A small image diffusion model, trained from scratch: adamw at rate 0.0014.
Rows from block 4 of a small image diffusion model, named by matrix and row number. Rows with one number belong to one neuron. Each number is 500 + 50 x the weight over its row's rms, rounded and kept within 0 to 999. All counts start at 0. Numbers have three digits each. After the name is the row's rms in percent of the matrix's.
After each neuron's rows are labels from the 100 images, of 14976 (inputs lightly noised), where the neuron reaches its highest value: "patch colour" is the nearest of a few named colours to the mean colour under the peak. Only what is clearly more common there than usual is listed. The data: stained colorectal tissue patches (NCT-CRC-HE-100K). In brackets: how many of the 100, against the usual share in percent.
# fc1: MLP up (model.blocks.4.mlp.fc1.weight, 1152x192), inputs 0-95
# fc2: MLP down (model.blocks.4.mlp.fc2.weight, 192x1152, transposed), outputs 0-95

fc1.427 148:468533533587582584484546570531505467477495554384477482481486526506485484495490445467523455549469575567443490528495515461524563537432565510520444460530510503466563504441528423557515498516573464487525457404490496425434508622546513508313526509542472445567532491601508491484512475541472450597
fc2.427 193:590512525558479510487497480480501473501440507427497516387502474480391547410433563459501497527528512467533448356582454507511542518509544442436542486510536554541487558546492484596503488505565496519473503526455488459433510429458473475459448502565516474490496499473570532410433514487482471412
patch colour: black (65 vs 0.6)

fc1.85 124:444471475491506516561548489570467450449504510428464557510509553454406535488480448384478502527539475502511506481426408504555571500527524494445619431576545497467532531490498520511547477476551526546505590523479517431462484600464557541574561536434431530508532462546631444457500521514539458483
fc2.85 170:398517496430441470522482480477523555515455557329467500481460447533470508524514472498499453475492489437493472438458506440560511475428497470522580483518458488538575529562589515558476516549463508485440455534471505470535450421501477481455539514460536549483526489452441519456492511452474609533
patch colour: grey (44 vs 20.4); purple (43 vs 1.9)

fc1.390 089:457497497394575577507429545450512595551538482500542350538535445539591599514510346463497434442392476567502529523421456542530478604541502541499448464519519487561558527538540636462510475548559474564504436514464457482484490497434525517537545473453489538432485535434565475470461490465509509582
fc2.390 077:475499485448396500536486519528528533472559489425517499490528572482587557474509357489495457363441493465514572573507501506560540557520481449477480538576569476448521559490469523524445543477535532491467505504506495471472498433613527566408490421477538461564450512467486524524541525445550530458
patch colour: purple (37 vs 1.9)

fc1.246 104:480524519489481602515512524401573449524482612468527519466576522501609494422462505540459550515495596495497535514606488559490463549453545494525587466462586462563466541568573473653596482506539493559401511480490428525509553532434488584581561386500512444458514470579475454433533464502542533350
fc2.246 087:547474556463462518495469480542497484547396521398487512405515506386532502500489509557457505446500520470441538454494514504441470454527500558550506482511496513613488571447592541441455501538457547524518498504545522534448518588406445461555485540390459544514479542373346480443526481488470472520
patch colour: grey (46 vs 20.4)

fc1.514 080:492411502553513494590475472443520489467548552523446509528421512483453549516530542552475467476414551516465588480381551492411532482419532568580479513535495517461570553475509442471518535473453490476505555442525475540451526563457501470477418542498528370495575433550527529574486465529602399397
fc2.514 068:514477491575551496536418564532537506454488587508464512578477441421404606516435516449461434464404461501509600449509464494594487611512443545467506469502505467424478500477580509482507512583424576453540440549420601513514512591546501480506494554512524456526497546465617525414477363476494491569
patch colour: pink (70 vs 38.1)

fc1.92 110:540447461525456433576516498534490602519574411536501544488511526599513425528505595518502442461528542494464431553500534508483488495527481493538510578570486435471485512452484508490500455436469428484547520412563517508489474502601499420557476484551542541497524497473478538551547491423503495526
fc2.92 106:517532539514480467539523511461537507505430498318469501404483491564470534590548497471507479490495540499430465494493612459509459488538476540445527471473438433626478578511486530342499496482529475493418474509490449530490492613385436513455498538466419607497471526545439460516510547516412462573
patch colour: red (56 vs 0.6)

fc1.704 082:535459465536538522464446497418548582488599445411469549530515515476461509513466470436464530462453457487441458621534446424508539474486512509510539559527468500516533482518536494431519527417489522505520424555472459534528523589433524463489498582545507499533515528529569493551429436454501500507
fc2.704 079:540511533548431429557552517453473499448554495507549483437461498470562484506535466612435459598524475509532595544494491535475509520487565528448603435571481519530523536548543476482471511574490552448444453536517486519465512398648563501657453500476467437539596528475460516521451486463490511576
patch colour: white (97 vs 26.5)

fc1.508 091:472503507450529448463428502490581541569468434539516450418555511561426454552423554533528541499581492481512461572556384452578558548526498433411485531510601509529570491418502591494499582586478563508464514516509493560447480475585495404579588592483438461502488456505500569444534482524527557562
fc2.508 082:563484522500649432515543473450452473479425456467477499507534591518500548585438608525479540445501468517420523574463492536479470477485492549549529505564475522491511454484467512498524476574522448483535549502535420533486498589378520465467434553462503540457493567503516496573489438558515485535
patch colour: black (64 vs 0.6); brown (35 vs 11.8)

fc1.396 102:558501463501546595565477544516543540433575399408535443415479468583471466551412446475445381493447472533509487500529437474542529516517499509525537437512443537518554588519514448592485530501481551470479518397438521464525499542394490385468655528531469416409484570481488589512441613526475417516
fc2.396 098:483521537480456471522480525465450493470491490453545515561455526518412445514412496555477536541496445476425476463560491479412436533470471583589460535504339462553543495489407528560493503497622451417444483517522513443597495498496513565520541476457537514476586505507473571480549529561436513610
patch colour: pink (71 vs 38.1)

fc1.130 089:448491496531566532471571459432435475467514444569475533582501438560478497479581417412513544500515544548635508519673575447539423488556509524416449520573580501423583508522600569437541474556487477537497522464465518475478586496485510547535468458494447520579498457477551455560541472545545443520
fc2.130 079:532478490436523568433401435592508496483447514574481567509473502464565525397484482508447501514449512456443595446438556424632401476444503442499450534560507447516451574469609528463501505422447453574439483491629551484569453510473482419443555537480472570453579529480523497459459499518494509621
patch colour: purple (54 vs 1.9)

fc1.406 088:447479480517505424479540498437464526444556482414520486588418515426438575453575544481510521457575440516415501448522462491468481557499543547494443535498589440449476548540511460540516522486411572484379510519513509532591469528545575514477508517422512428481553514496613417446408403425539526517
fc2.406 079:444503442553399435513528519468614538561491502499559463399439523530433549357491429468507537487585502544499392529522450442570570464405557511498441520491554605598477499529391508475426480548554548499407421497509537477483488566492468548446528528442513487553495530631508535517491497511506506468
patch colour: purple (63 vs 1.9)

fc1.120 093:509452484455429568577527511498379477461516476452481494469509531512428534515470366533508447508443547528507503450505467416512532495495519541459476514427582487499501585578562484524527510598453567586458484568504519359520608510532519497518535452513493554517446500362515502543501505497445517575
fc2.120 078:516489484539596470485639544419473466627491539491446507488561557599422465503454368449441479534476463467503445485514506481515597497496512484500482510449437373496451503461485508517459544541524599501574412487521477546538492506447477388424544516443461394574534573403474543430502551447408584470
patch colour: grey (78 vs 20.4)

fc1.729 089:441405502507450525566469485471502535450536565417577499489502587522535470469606572461516452482533477564542509520657520460467511547533514493464419513523550426485540490536506507559522458456570477575594474485420455551489459588418516477446506461515531477531557461498571535442521465492513441531
fc2.729 076:479561514531500471437504515472543393548564548369587534467467466568512551455571505534531572573479471441508538595530495520536553620454524443506426545489542489476574513482495540633523437517513532489428570496533469529444496463679513474531552535518547509449487538551481453471478549473426511381
patch colour: pink (79 vs 38.1)

fc1.185 128:579486574501467547473490482418485541459446513487471494467596491493489486541512511479437445468400532467508448604465553427447510457527575455510403456525450610500476478417562549527544551526467482542471497535505424511578510572448553584500498587481422488557503496519626429532451571504519545487
fc2.185 163:684508485503447489509521457589456587509424494413488500362460451495591426462499427509463406515447527527499467424523527470473477488457497556459482462487525461570496483476656553538463510498508537526324503679491523500480489454376488562529333557522520570484493501473589450505515531521537517459
patch colour: pink (77 vs 38.1)

fc1.88 115:464528455523510418498523527517481476472498535517410460416439497556574465411505392475483479500501512429506411399524470479582523401577573499410496527506579379525560484502562510442541538533511556479555524520578495522464554532355528456485507480497509517559588415527558553461415524495522410588
fc2.88 107:516525470518434517524541510459550516490423551317483481472513510464533530542444486452549475550513554564456371483544511516479580557460472483481519509445424543432450540462574525615465482534536517472549444552509468511429513618290385477467499553496356629450483517477465501515607511471552376460
patch colour: pink (81 vs 38.1)

fc1.516 094:523474505504514543484420516498510547478552344503496542549410490471484435531583500468469489489391497508542464540574412446551592426512504565445454403471511522454477547486587513551562513515519547548444510563521453467574455544504539494473453474480454510546477532519545575425505578556433480524
fc2.516 075:498530419503477361486486523518513452470515390512540512516571445418507514534399556528470448432607539532486473523537447455479402486476449458452428514539628469449397413488475545451551526527579486515523516425532466462435492494572515439383467494540424425550465490529497577598526503452504542518
patch colour: purple (29 vs 1.9)

fc1.248 104:434439605521528508542480536442463543497519481470489509492465426494402469472472452551516491571548506565570542562504410517584541535548549505472444572544589483527541531575485444505439492508534509588519521411584404538473480589499556487549549484436408517470419465472555455577541512502501448510
fc2.248 098:551543446527462563514557494494533487496466477344535462539546504558433422532530497500532467470437561560506461560516448487503537532494498486460548485505686405476456550511496497518428472563569447562464455544493452492509486464512469521403457525453561486488532407626554512451555473508547543505
patch colour: purple (78 vs 1.9)

fc1.207 094:404511572549490466471448499491475502568490609447481451390483472537434484484483478491548494441484591476496486505563447548523502487563539501418468409492460451544575485511409632461490496488485499552552489439474396492457430685539562521508464484483477439529498499550494507498503461517620495407
fc2.207 079:536575524535547525482478458477493531435527508527516529489555488496417449533501525423563526563498414469490493554450578530437489467390545480477488482457516556489398481462415574522479473539506506528601506438410479551543431546598512482502560513496420648432403531470466496496530500569488527526
patch colour: white (76 vs 26.5)

fc1.414 112:537455467623535510460517481406550485531490548464455549395569495495479533503463533426555429542501555421475481498505492568474478496515515461492514459548523445470478512376529442540499461435547473407562444383522450575544462652514510513331517478501486472516477537519521574450462456431530488547
fc2.414 127:455506502482514507493580474491428493510505587492521532413455473592356486440534524455544518444473547482533413454497496474485451524498543513502500521501484591548523523513357500445454485501570447478469527476492456425525507494411504531546547525534483538465477480507479465402461534575505492377
patch colour: white (75 vs 26.5)

fc1.699 097:542558521477535456522495503454423440587427477508489448487521391456473490651544523546475483485501511530524494466415503496614550449571480499496437573489539472481534487529556477528412491527495567549497474410556416499456436553576518488475460501537566489391512504515550460435586468545554400491
fc2.699 079:467538489443562590511448513484514552526460457348552542449487554480557544463450524433461519453495548502532434624467478585540520478534460455499417559474452461514458466468519497520505444480542533524449470542453549460571474489363491506480489530590469519556535579495493492541485475532494577608
patch colour: black (43 vs 0.6)

fc1.576 109:442469519502424523495533477546469527493583468478576536581524577513447486489464499459464484534393567506488505468452504468457535462516464489457512596488547642452470488523505448544517474545433532538421503576417411518613518606546568583502556558481526527595527558468559452457542521532509539495
fc2.576 117:453477517510501489532528458543549498553518585384566479509424468437473501536447493454538528546470503475394421554543360481540485514514490434520562490502553503587493493470535533610474521468549516431556468398503475565469509482407531508564521533441488506462519457547492436551516513572488567477
patch colour: grey (49 vs 20.4); brown (37 vs 11.8)

fc1.573 087:536582533484503520472468504518567519498597486509529524480504531451491502445518392518512469541522456589482580514569485398518500521515531390597458464509568506417505484508582411610490499486464543539592480461506587486547447523570504397444601514507554542483462547540495503435473518539544488524
fc2.573 067:493527522481431532380583510422534559488534472586558556484462491480420511478499474655441536439491471522540416538403497506476429530420478507490444408452532542595444485544432592509521473459444517490513459481431462534534422557520487516512426474541514586538495469491461519431386537461534456565
patch colour: brown (61 vs 11.8)

fc1.40 168:485516483512631503475551470539451444510504537416493567480530544482504558492518444401488450530480569477489485495521514438477498505460598467509456458546501457551520528479489374530552561484517496553506375448525471502507455634544508525393512579466513479528479461586483486510494493413478482542
fc2.40 264:506511478582493467548500513503463525506453594492501509500469491437437468456511505523526469572427481510471462525510490472449435510533512549468545511487508600565522568506495498603540496528508502475468529504495483525588457457500467531526466455491507477495481516452507432477531517561439506465
patch colour: black (51 vs 0.6); brown (46 vs 11.8)

fc1.496 088:577455494526570494476406519485472475448468591409506523376508505433570507553552570416503435568503572503469470445498542527571582499536565418492548497509570557522563579571476543472542436503571479476509477461482516443485420597524552444415573492586555548568515451508513542574482461505447463551
fc2.496 097:552467496450596481489503538487392467454587492541435499497432523564476498490500519516519463504480559567498467470526456498475523521450531499464438508542452589472519502508436430584513475409456503492514427510545446461439562481424477545519522432454484506495499573551541461556473454512490433475
patch colour: white (76 vs 26.5)

fc1.127 082:462458470447455412551520415524487500486546444605542525585549504588505485496459451579468486508520520549579532511408468532581501421492484576491389562433519518493549496505513487521532553492457586418473502594508460473506500472514477492580438482460538479475569562468586423429503523466535536488
fc2.127 065:526480513536498467446541491601507481578478463457486475528502570435477395510432479401504511480524552537511400384568444452564502565460580469520520481563442534473468449418453505520475465533460429515426423493511445528579504498439542557414470561540504618514471560571466441454604531494537494559
patch colour: grey (56 vs 20.4)

fc1.744 143:492463442513447463480586502539470434413524447442464519530498526536479571580498493398469488496458498444576533533615412458473506530479554426521549497576605464492608491409466413466509486552476498526530408495576489468504476558480433567426581563616444480454467430521521534598500533481457487524
fc2.744 209:533470510487550496425504497535609597541573542630476483624471497516491512520528454502501481563489452504511459563469554543441503511482498498530455484500520574474511469532512467414556511452508528456497450529504484508482518519597543499511458441527528435483469466668616514522543522520491460640
patch colour: brown (57 vs 11.8)

fc1.759 084:524410479537525580507434547521444565551488510492465510528502545483463503571565529581486505565409471531474567562466447441511572483516511513608491492460503473442434588462572518515510536556480582537522493499578464555514456543450517483622471563507553601442510523531439460452458500411558605452
fc2.759 068:464484517550525553479456442490514484516488573526499554435419477518474514505624437466456612493460471476499418460505491437535592577533501468532466560557489514527507422497536543456507484410496463484433540465481402560564498398583596556446521550462550561546431424480428561459575547550470510586
patch colour: pink (99 vs 38.1)

fc1.0 094:500559463480596458451487550438456486388506494364475515457564450446544564444505493483566471464480483463503474525522475468608546622509538547459438466554573401507590453443624519423502475498543520581491521518530496510464487566437586472546594440504550518428506498569491471508454486483414569545
fc2.0 091:506540487535529486558629492461588583518482575298587541561509501477502478439510443432523466427484507463469491495546448479514476528533497560470538511510541502482434532491549493624489513497472482480492455453598461522481533609434390465492429484516370525528500533533492499520429467469530551507
patch colour: black (43 vs 0.6); brown (30 vs 11.8)

fc1.221 101:539488515485582448483487568481413542525562590539507413572429427568477410443497549477569499535422498420445540511513510516561454528526506522534555432497540472526390425520603513635518520479511471475470501461480506538545541512482532546474562519372602545503500496507571434490459487519456567406
fc2.221 103:518448460518424465503581510528476392485455501521565529484458560532498503519544609500492520554546469504501554547535560533470614401489484574499574481581520499512452502514586480581479541547630482566448563556430512475485412472526556525447454487560425482483551585415487601590546480455414523437
patch colour: grey (54 vs 20.4)

fc1.172 093:487492546396571484537527534389435497437529574518476500566511495451425491485476497524539522493532401520496547530488517451515530486428555474537500478531577408468519599470571469519539460522475566525519509466527406490443472556596574497499541564444515449549490379545494475453545561453548527515
fc2.172 095:488386466491450470456511477541475567487537610421499478496451496588494487434470450493475464455503470479445393521482449444529575563493524574490329460510468492530524460530413480587490465498484520490295491546488478513580504504377532494518521517452453450487488476553401508516571487464491502434
patch colour: purple (62 vs 1.9)

fc1.79 105:488506430522576539520457550536564567592450558478421512500461499452547480484491444557469449555519486515511589488481446541516503624524488552417370559445465567456582530580538488389558543545511537519601456578574513523455477509392591474462553522483555573572531468447567551513474509448394547520
fc2.79 096:532495519406559494502504464435499469500551480401464557529521515482486539548472597553529507514493459520450643553501484516519510439520566558470511530475502430464489476610480486567448551542460585608347520605521541514511476489633431452501505551477441444442497503341493477578445541481459475438
patch colour: pink (86 vs 38.1)

fc1.463 075:500508432561592470540430587452474447479484547499493489576398494457504626615564484529590483564502559491503532589472475564520509421536354529450445543471578456478372450435510482522550505476548487482441476454476543518537444490399488510517484565452563470532422512525556436445558496504341463537
fc2.463 068:481449512567547433435471506530483576484464410500453490641533464471468521582535474526512491410440395518579551477495460462511459555499500494501481547443521527399503493474505488435465462481512483553532490504467518487422515477507507477462447630489458396521496484467415576500538504607476515525
patch colour: grey (55 vs 20.4)

fc1.735 092:567471443484470486586456493480510512398469512564547529469448461521567573440540563458576466437535528500517480416592408576380531516503438496442529473473497530529489510479518480473506425516501488544594538525552528429459542578523594526481488478440434516503562520479480421576519530566445432576
fc2.735 071:537493442510582491483476490587521397493454565683494560506479502441437493478439421517507518532558505506355487546449533534531475517482437540536472531541496428490453524479457562483497447499559482513483451554505489436429496588426456506568463525531476502490551471500511452436534495529531519508
patch colour: grey (82 vs 20.4)

fc1.101 083:484567526428493486565459430457434477475487487521398391560568475469488518503486485490422510503440487555501486446491458501563559479428532444464546522524646587588454427498517524465468424500521599596492436482516403500477574505544509446563528447575473375559495420517501432521543494521578519549
fc2.101 076:437540478590496549489526517564437487483432512432580458588559432418436503556496554458492521523436504578548520507558548456505479561523498499474599597510617417509502465539400466489474491493471490467493540475562539533398445512491495544448421524592505528488527533469426480512571543523480510474
patch colour: brown (74 vs 11.8)

fc1.44 093:501535484484615537543425631503381570469480558489486446483374517562436445425483531415457518487468485462452599486488586554538444510456508490429572531523523534483499524556564579546470531621571466513469461576514569525515507494514534444577540571507522466512493506501564412542494495377570478381
fc2.44 072:559470576525425485489537449563500447434528501597609528461470484557460454524477421459529413556450482451451464491460447485475527475483588555458555451516496440508486538472498443535554477563492488502488487475451446533627447396572610501412471538509478496492531531475458506476551449462513549433
patch colour: purple (30 vs 1.9)

fc1.104 093:557542519540537444485524550487522548529486551434463528535500448576513537470517569476532565587470481660552498534527452524411463489551575500503595587624521519554475483471524499459489537428530520482483504473537478531488465497446460507493474512509535513531536571504607477493507522564505488465
fc2.104 077:415502523443510500579583463475530468469483476482425453423493589514522469516520529540460459508490552521458467477534459521485415509459512562481552500503426512459506576495615415557460473521546557464437504503475509499476602503601536506471492452493433504524476652482497524428553539502531421464
patch colour: grey (47 vs 20.4)

fc1.380 112:504530438494559517505491581463437487558566489441429588389513456541559472411557483482483506562528470547553567418578504401606545559544581548561530550557630437495618514512495504447532512414559510589511523577526515540513480564562466424466510546453441551525520486630466595455507400493516450551
fc2.380 123:569484466530487494546515522522562474530455537366486526437543523419347563451500404411487517449555507577552396527487490594462464491508494494491441519514543480479535490475493530509478518475524554464486443369408408479478425599392528479474522591471445466495557452473581549426487468504481497640
patch colour: black (71 vs 0.6); brown (28 vs 11.8)

fc1.480 093:545512552476492528551562480508505464425536485508515493495575529546459470475527534432546541441539543422450524489526540526477537512552421459368499483516489465556593469515511436484443589501531577459436539411553535416491518423509463488512522569498409501565582553537456468450478550530481544517
fc2.480 085:566424532450533551534427533544515579531509445561442533660540419527561498542439580585534560530455454489506483438525448431533506512543581472451491523479428521570506568545419548608554502477429483526514538526493456526401501585440528465527466522508392437469426559493517434483498529571560472406
patch colour: grey (46 vs 20.4)

fc1.527 124:469449584454628499459552533491496573574625550504533480523562521482522593468491525307568504479437497494473448605496464521545520552504478485572413480521434535503495520457466475497518507439469485550566488496463548556547485535462579470514503453502499453533521533443596552510436415538626540524
fc2.527 131:416520530482552545460525516497501506562580438612508470585436536501575597427595473513480486477448448466531543460503505507489500511480515444524442523522404638520512472416429514487493514419487537487543567450500525486489507496488434475542455466541511508489492421524550437549432556467475457496
patch colour: white (55 vs 26.5)

fc1.439 086:416494540521423487556503548514510453472519533379518512501504472438481521540555503512403521486473634565478452502476507403556558474494489501492446518562464507449543541479541488565549479537529438537484582462484463514570552556561504428500471474552592503543540428546462502477535449548499525525
fc2.439 064:470473557537499448456492432503459510483538457518503508447446488430512542460514413528498589503548538517527471534561465499455438520481604469434431485449555543509551475475501531521488466447515395412508502460516455568565514489490607482542451457541562508484521454547436510487471483501512482428
patch colour: black (32 vs 0.6); brown (32 vs 11.8)

fc1.28 086:493482523429451510499447455474544487438568544560495579480525534550424555453497441495571530528435519535508479581575481553509486487538545546490450563454449551495441436545481552525520590532496490483565446523542539469428568420557485574501536501362554437504565459525601499571437547558530459543
fc2.28 080:424570465515558576501498534521548517472498478582447538567577511419427539442583571543460560462525507535562500428570446434578611515522498590516484540456481416509498572455467487466511479538443434460450441498573480466516456528447464494586529552502547474548492505415501526452485522495570516411
patch colour: grey (53 vs 20.4)

fc1.297 094:436509539395431584482524521558554484479464477423491467505482465466531523506501431433510561522545583519373426443556407569549553510424508519476422546479483509495502534494472469522504555566464511517519506474505561418463585531578465558413538432437459502565547534593409475502572500448469500482
fc2.297 087:630470468496571524524504507528576540509568379475505481545577369497531472456421583490509517519558505513552495551475469511498452508524463422505547540494442420544469489487503537647459497490485497493581609617541507465483508390415480444547426553512583544482464497430533546505514475493539500483
patch colour: brown (55 vs 11.8); grey (41 vs 20.4)

fc1.479 095:480489574418515542470628509443441516526536564481504436578546477479454459498478471500500532456567527468475522445525494510524529549483411435521449487466480383522535506469461517489452499473511522552497524494520494506493494501587506541542532529443469542486496459544438466516502510537458477360
fc2.479 111:555490501470541522495418501467522644532560623580540525517484445552481440453421568483468522432520531522488414395467468506585451463528494455535429447512404611589490537550356478537462513470472495521508592507471475463449449482388506496481446480474537479501448592546464485534467499545477556404
patch colour: pink (70 vs 38.1)

fc1.203 089:459438419472557606580485550457445488538530504441459481476472490485480446445452523443567568525497517532440553479596503533541508521461558533543503514452442495531528416464571459498467436519554435523532494499516465372512464497528527533504547479454496539510507499637486494471424473461512496437
fc2.203 075:451499435455486496494591512531508488470544429501472529565580421479544466570411497445512495548520418517465547481493524512562465492513522465461451526491449486540468603617648530551461442518460483447513480522530468554504442437503435529359463477493465496485535460560494452564445510446480495518
patch colour: brown (28 vs 11.8)

fc1.593 090:524551537467535512537512479509481510521423516451524428388506494467507424581507589415521524530441535546435400492509467534473653503478476504471512517483546528527493516377407517467480543458549506521544412587528403547559461484511494474519495552489529439561513467611414530515450562489552473434
fc2.593 082:664571539404453544556513445485459429501508444462517458392616470421576555494489617422535532577540402489519385545524506570461493479515456528510490484479533487565547446479478482526444529571496496537429481471532483461478541542447452445526511456456482482443524500602557523470565550540548548491
patch colour: black (56 vs 0.6); brown (42 vs 11.8)

fc1.436 105:491556502519516512544464485537421502490487562537510597461527544497521497484556488550471443476433424504507526572523514469467440558484537448545534343415554479514555431451503519512582440493485531577556481427564368482508393517524530559500408552458439619522516389484610551579443455495514492563
fc2.436 093:524496448461493489521518540519493381430567523473442488425422508541414443419511551520472377503485410560487448602542465519517548538481463504546515468543520528559478480489613524616477517460571539502497475505374488494492469504450575561462560536429433461448499524487496501421472568537467542455
patch colour: white (59 vs 26.5)

fc1.564 083:560552564516562418441516519500584448486529476471429437542479570421437576507567497469551416469459459539522523510497557540586502497647528525651473483444512556568552501533545503445546557544440562514529536445437510565424553525464533583522513498460500453468481560585463462568479510584508520526
fc2.564 079:476434474508486497505592530511386547441555548578430531546500523574443467531541583553517519429547516480499496483510549593560531497526483530439546561527509474493535593443526499321451525450520598533492470496459428452481441553509522457571577438581432467507434397470419486484478588491510452435
patch colour: purple (28 vs 1.9)

fc1.528 111:532488541516609495515373539425510593527422552458486493442458424497440566504604446489466467533395483516480444490438463521564500551452546526526515411474514604482581566512613488571507592467523406584645463525498502561552465553538577506487535521467525536495493519561486496518406520441528520490
fc2.528 103:495500470533520493515576467485464449460528593530475540451518469579394512530470479502518506578541430525441457383453553510574546494451535517498579573515455588523462460458554542521483533461457492514620440558488444541503499518447489455487470548524498546506520477472456490555531524537529479487
patch colour: white (100 vs 26.5)

fc1.156 090:501454561493443473397568504478483490584556550529539470518486519516454561473556491626433530564446467584494443484499432496537510492461578504574461464499552404559449620456520419472441535473466461505499462543465510526539461396415527485461531520474524422524569489458540474430468388475555468512
fc2.156 070:499487478445554467503477509505473518485604452529483521629506534468534481515453571449544458434511440512453444479454393489581551511525540469455487489456503563569445485549444472467502456498500520425474533541503527547449550427520522479404524549445599609479456538447498376449398543448491480503
patch colour: grey (41 vs 20.4); purple (39 vs 1.9)

fc1.2 091:454457564532418536520487531483532470477551555477508446614453444522463464453561530497502502541426569463582576616480464543456496489433549471521524500517530476575441584559486505444521458498520540402421472557548527471611524560544531613497468456544482433484405530515525498471581546491541495477
fc2.2 083:440482495514493476495429510510445450446488487600500564575491503503394538573585498484480517504509505513484387523445505455664468541460533471444457517457530476497532458430378557450474505517511490476485435562497505462438528477432518452397548601495486439524435447445502528406583522518494541550
patch colour: grey (56 vs 20.4); brown (44 vs 11.8)

fc1.93 111:473512593456510442557571467541409565432482488426498580581537479462441461483490519442514526535455538555443507459510545507522497488563526392434520442485543454477542587421483472611617409549515527507538529497493454485523441561575539533497525544458410553545535569498478481465439588529575485489
fc2.93 090:482498496486472469509503527514506589509500560404572552597447486509475455549464502461476458469531474533518445408455520487508484508498503500493492529489588564433519519490411509559528559558520477399433556586535510486512434497316549500506445532558477462385539523388393527490528515518541495442
patch colour: pink (70 vs 38.1)

fc1.702 110:520497504498472578539588590460551490445515508415514526430514465425437495568519495438484472565617628515438570548507506459555538514560544497537481462466465483556560531437528512547495506476537463508504424356563417577456598505545482450454566526582468484493440445551503513534497550440509457507
fc2.702 111:600479489561584507426565511456497520506522494462563428446556504545522525518439430438454458532556414459621416448440540547467502526502543447431493461553368519476516411456466513428485553466420492519469535450538514556475541450522472455439521509454555540554465471634533514393598534549435492518
patch colour: black (27 vs 0.6)

fc1.542 122:517558568586606449525448413503437623510350604414531496385505496474499539541593509486508476516504529496500400521522465558532493471478534480492515414480499580439551471494462424526540472513534450528560490486545431468480443525558524520492499536518476490548512472518446425495492502505559521539
fc2.542 119:499494515531514468451601528541498537470489518507505458490484500528337479534464460446446550521499488539497347480449502493577527501513484501477519554474516504519502477439465489516478489501447488528598512385537515545498509549402441485494531532435502490528509509466544457480534529533519532440
patch colour: white (84 vs 26.5)

fc1.483 106:519514569496518573482504536499544491459469534501511392557507580605558542509511455463445415432434513443520505555443488448577506562537519436507529525555545411484610497482514528414445488531489453483474457454435465550494502462452585509470474519526552468568506512523495493539477422437487466500
fc2.483 110:465510474552588568526564477514531500537540554691501492635499491570605501486497453536501470499490504420484480467520532442526593462499513421557511525568539578581478500556504487435480511487470497440492547487525498475568483362582533497493518487466519595510444495538519536542493415495459556490
patch colour: grey (57 vs 20.4)

fc1.709 099:472552601468559648463509547458475507478450552466504464424513450578500507386443506564532457550542537516514529575531490567535505503484541613520482470463586556482531546543554476428453635571502521556495492542481510468497564494439525482553573501484549430538570480520539467512566419473569562485
fc2.709 078:521577497609539569473454621457551530548453431370515507454503462487497482498388365455573530458476563466508497558517471408553564494441518490500497544493541482617505570524560516438539535484425382569579458565565554483469515548534511566413462617545512497509495565426505527438520502529482444546
patch colour: purple (39 vs 1.9)

fc1.693 118:495448519501606507556447489470447602501345636474506463391493456458483561453556387475417438512515477401511523476501487519532465499482466535435469475498503588421509463535559555475536496540466432553670510531474424524521466473441589443506525513502491569461493441439519539417427504470543461537
fc2.693 133:523539530443422454540453478500429530439434655524466537332516443596514530559380532485524478525493507555485384462463514532602537509520486469437560491493511470457542452482401448510442491471562512493433522410548507470497493462520529515460542532428472485470495498535460542534477433577473541464
patch colour: white (77 vs 26.5)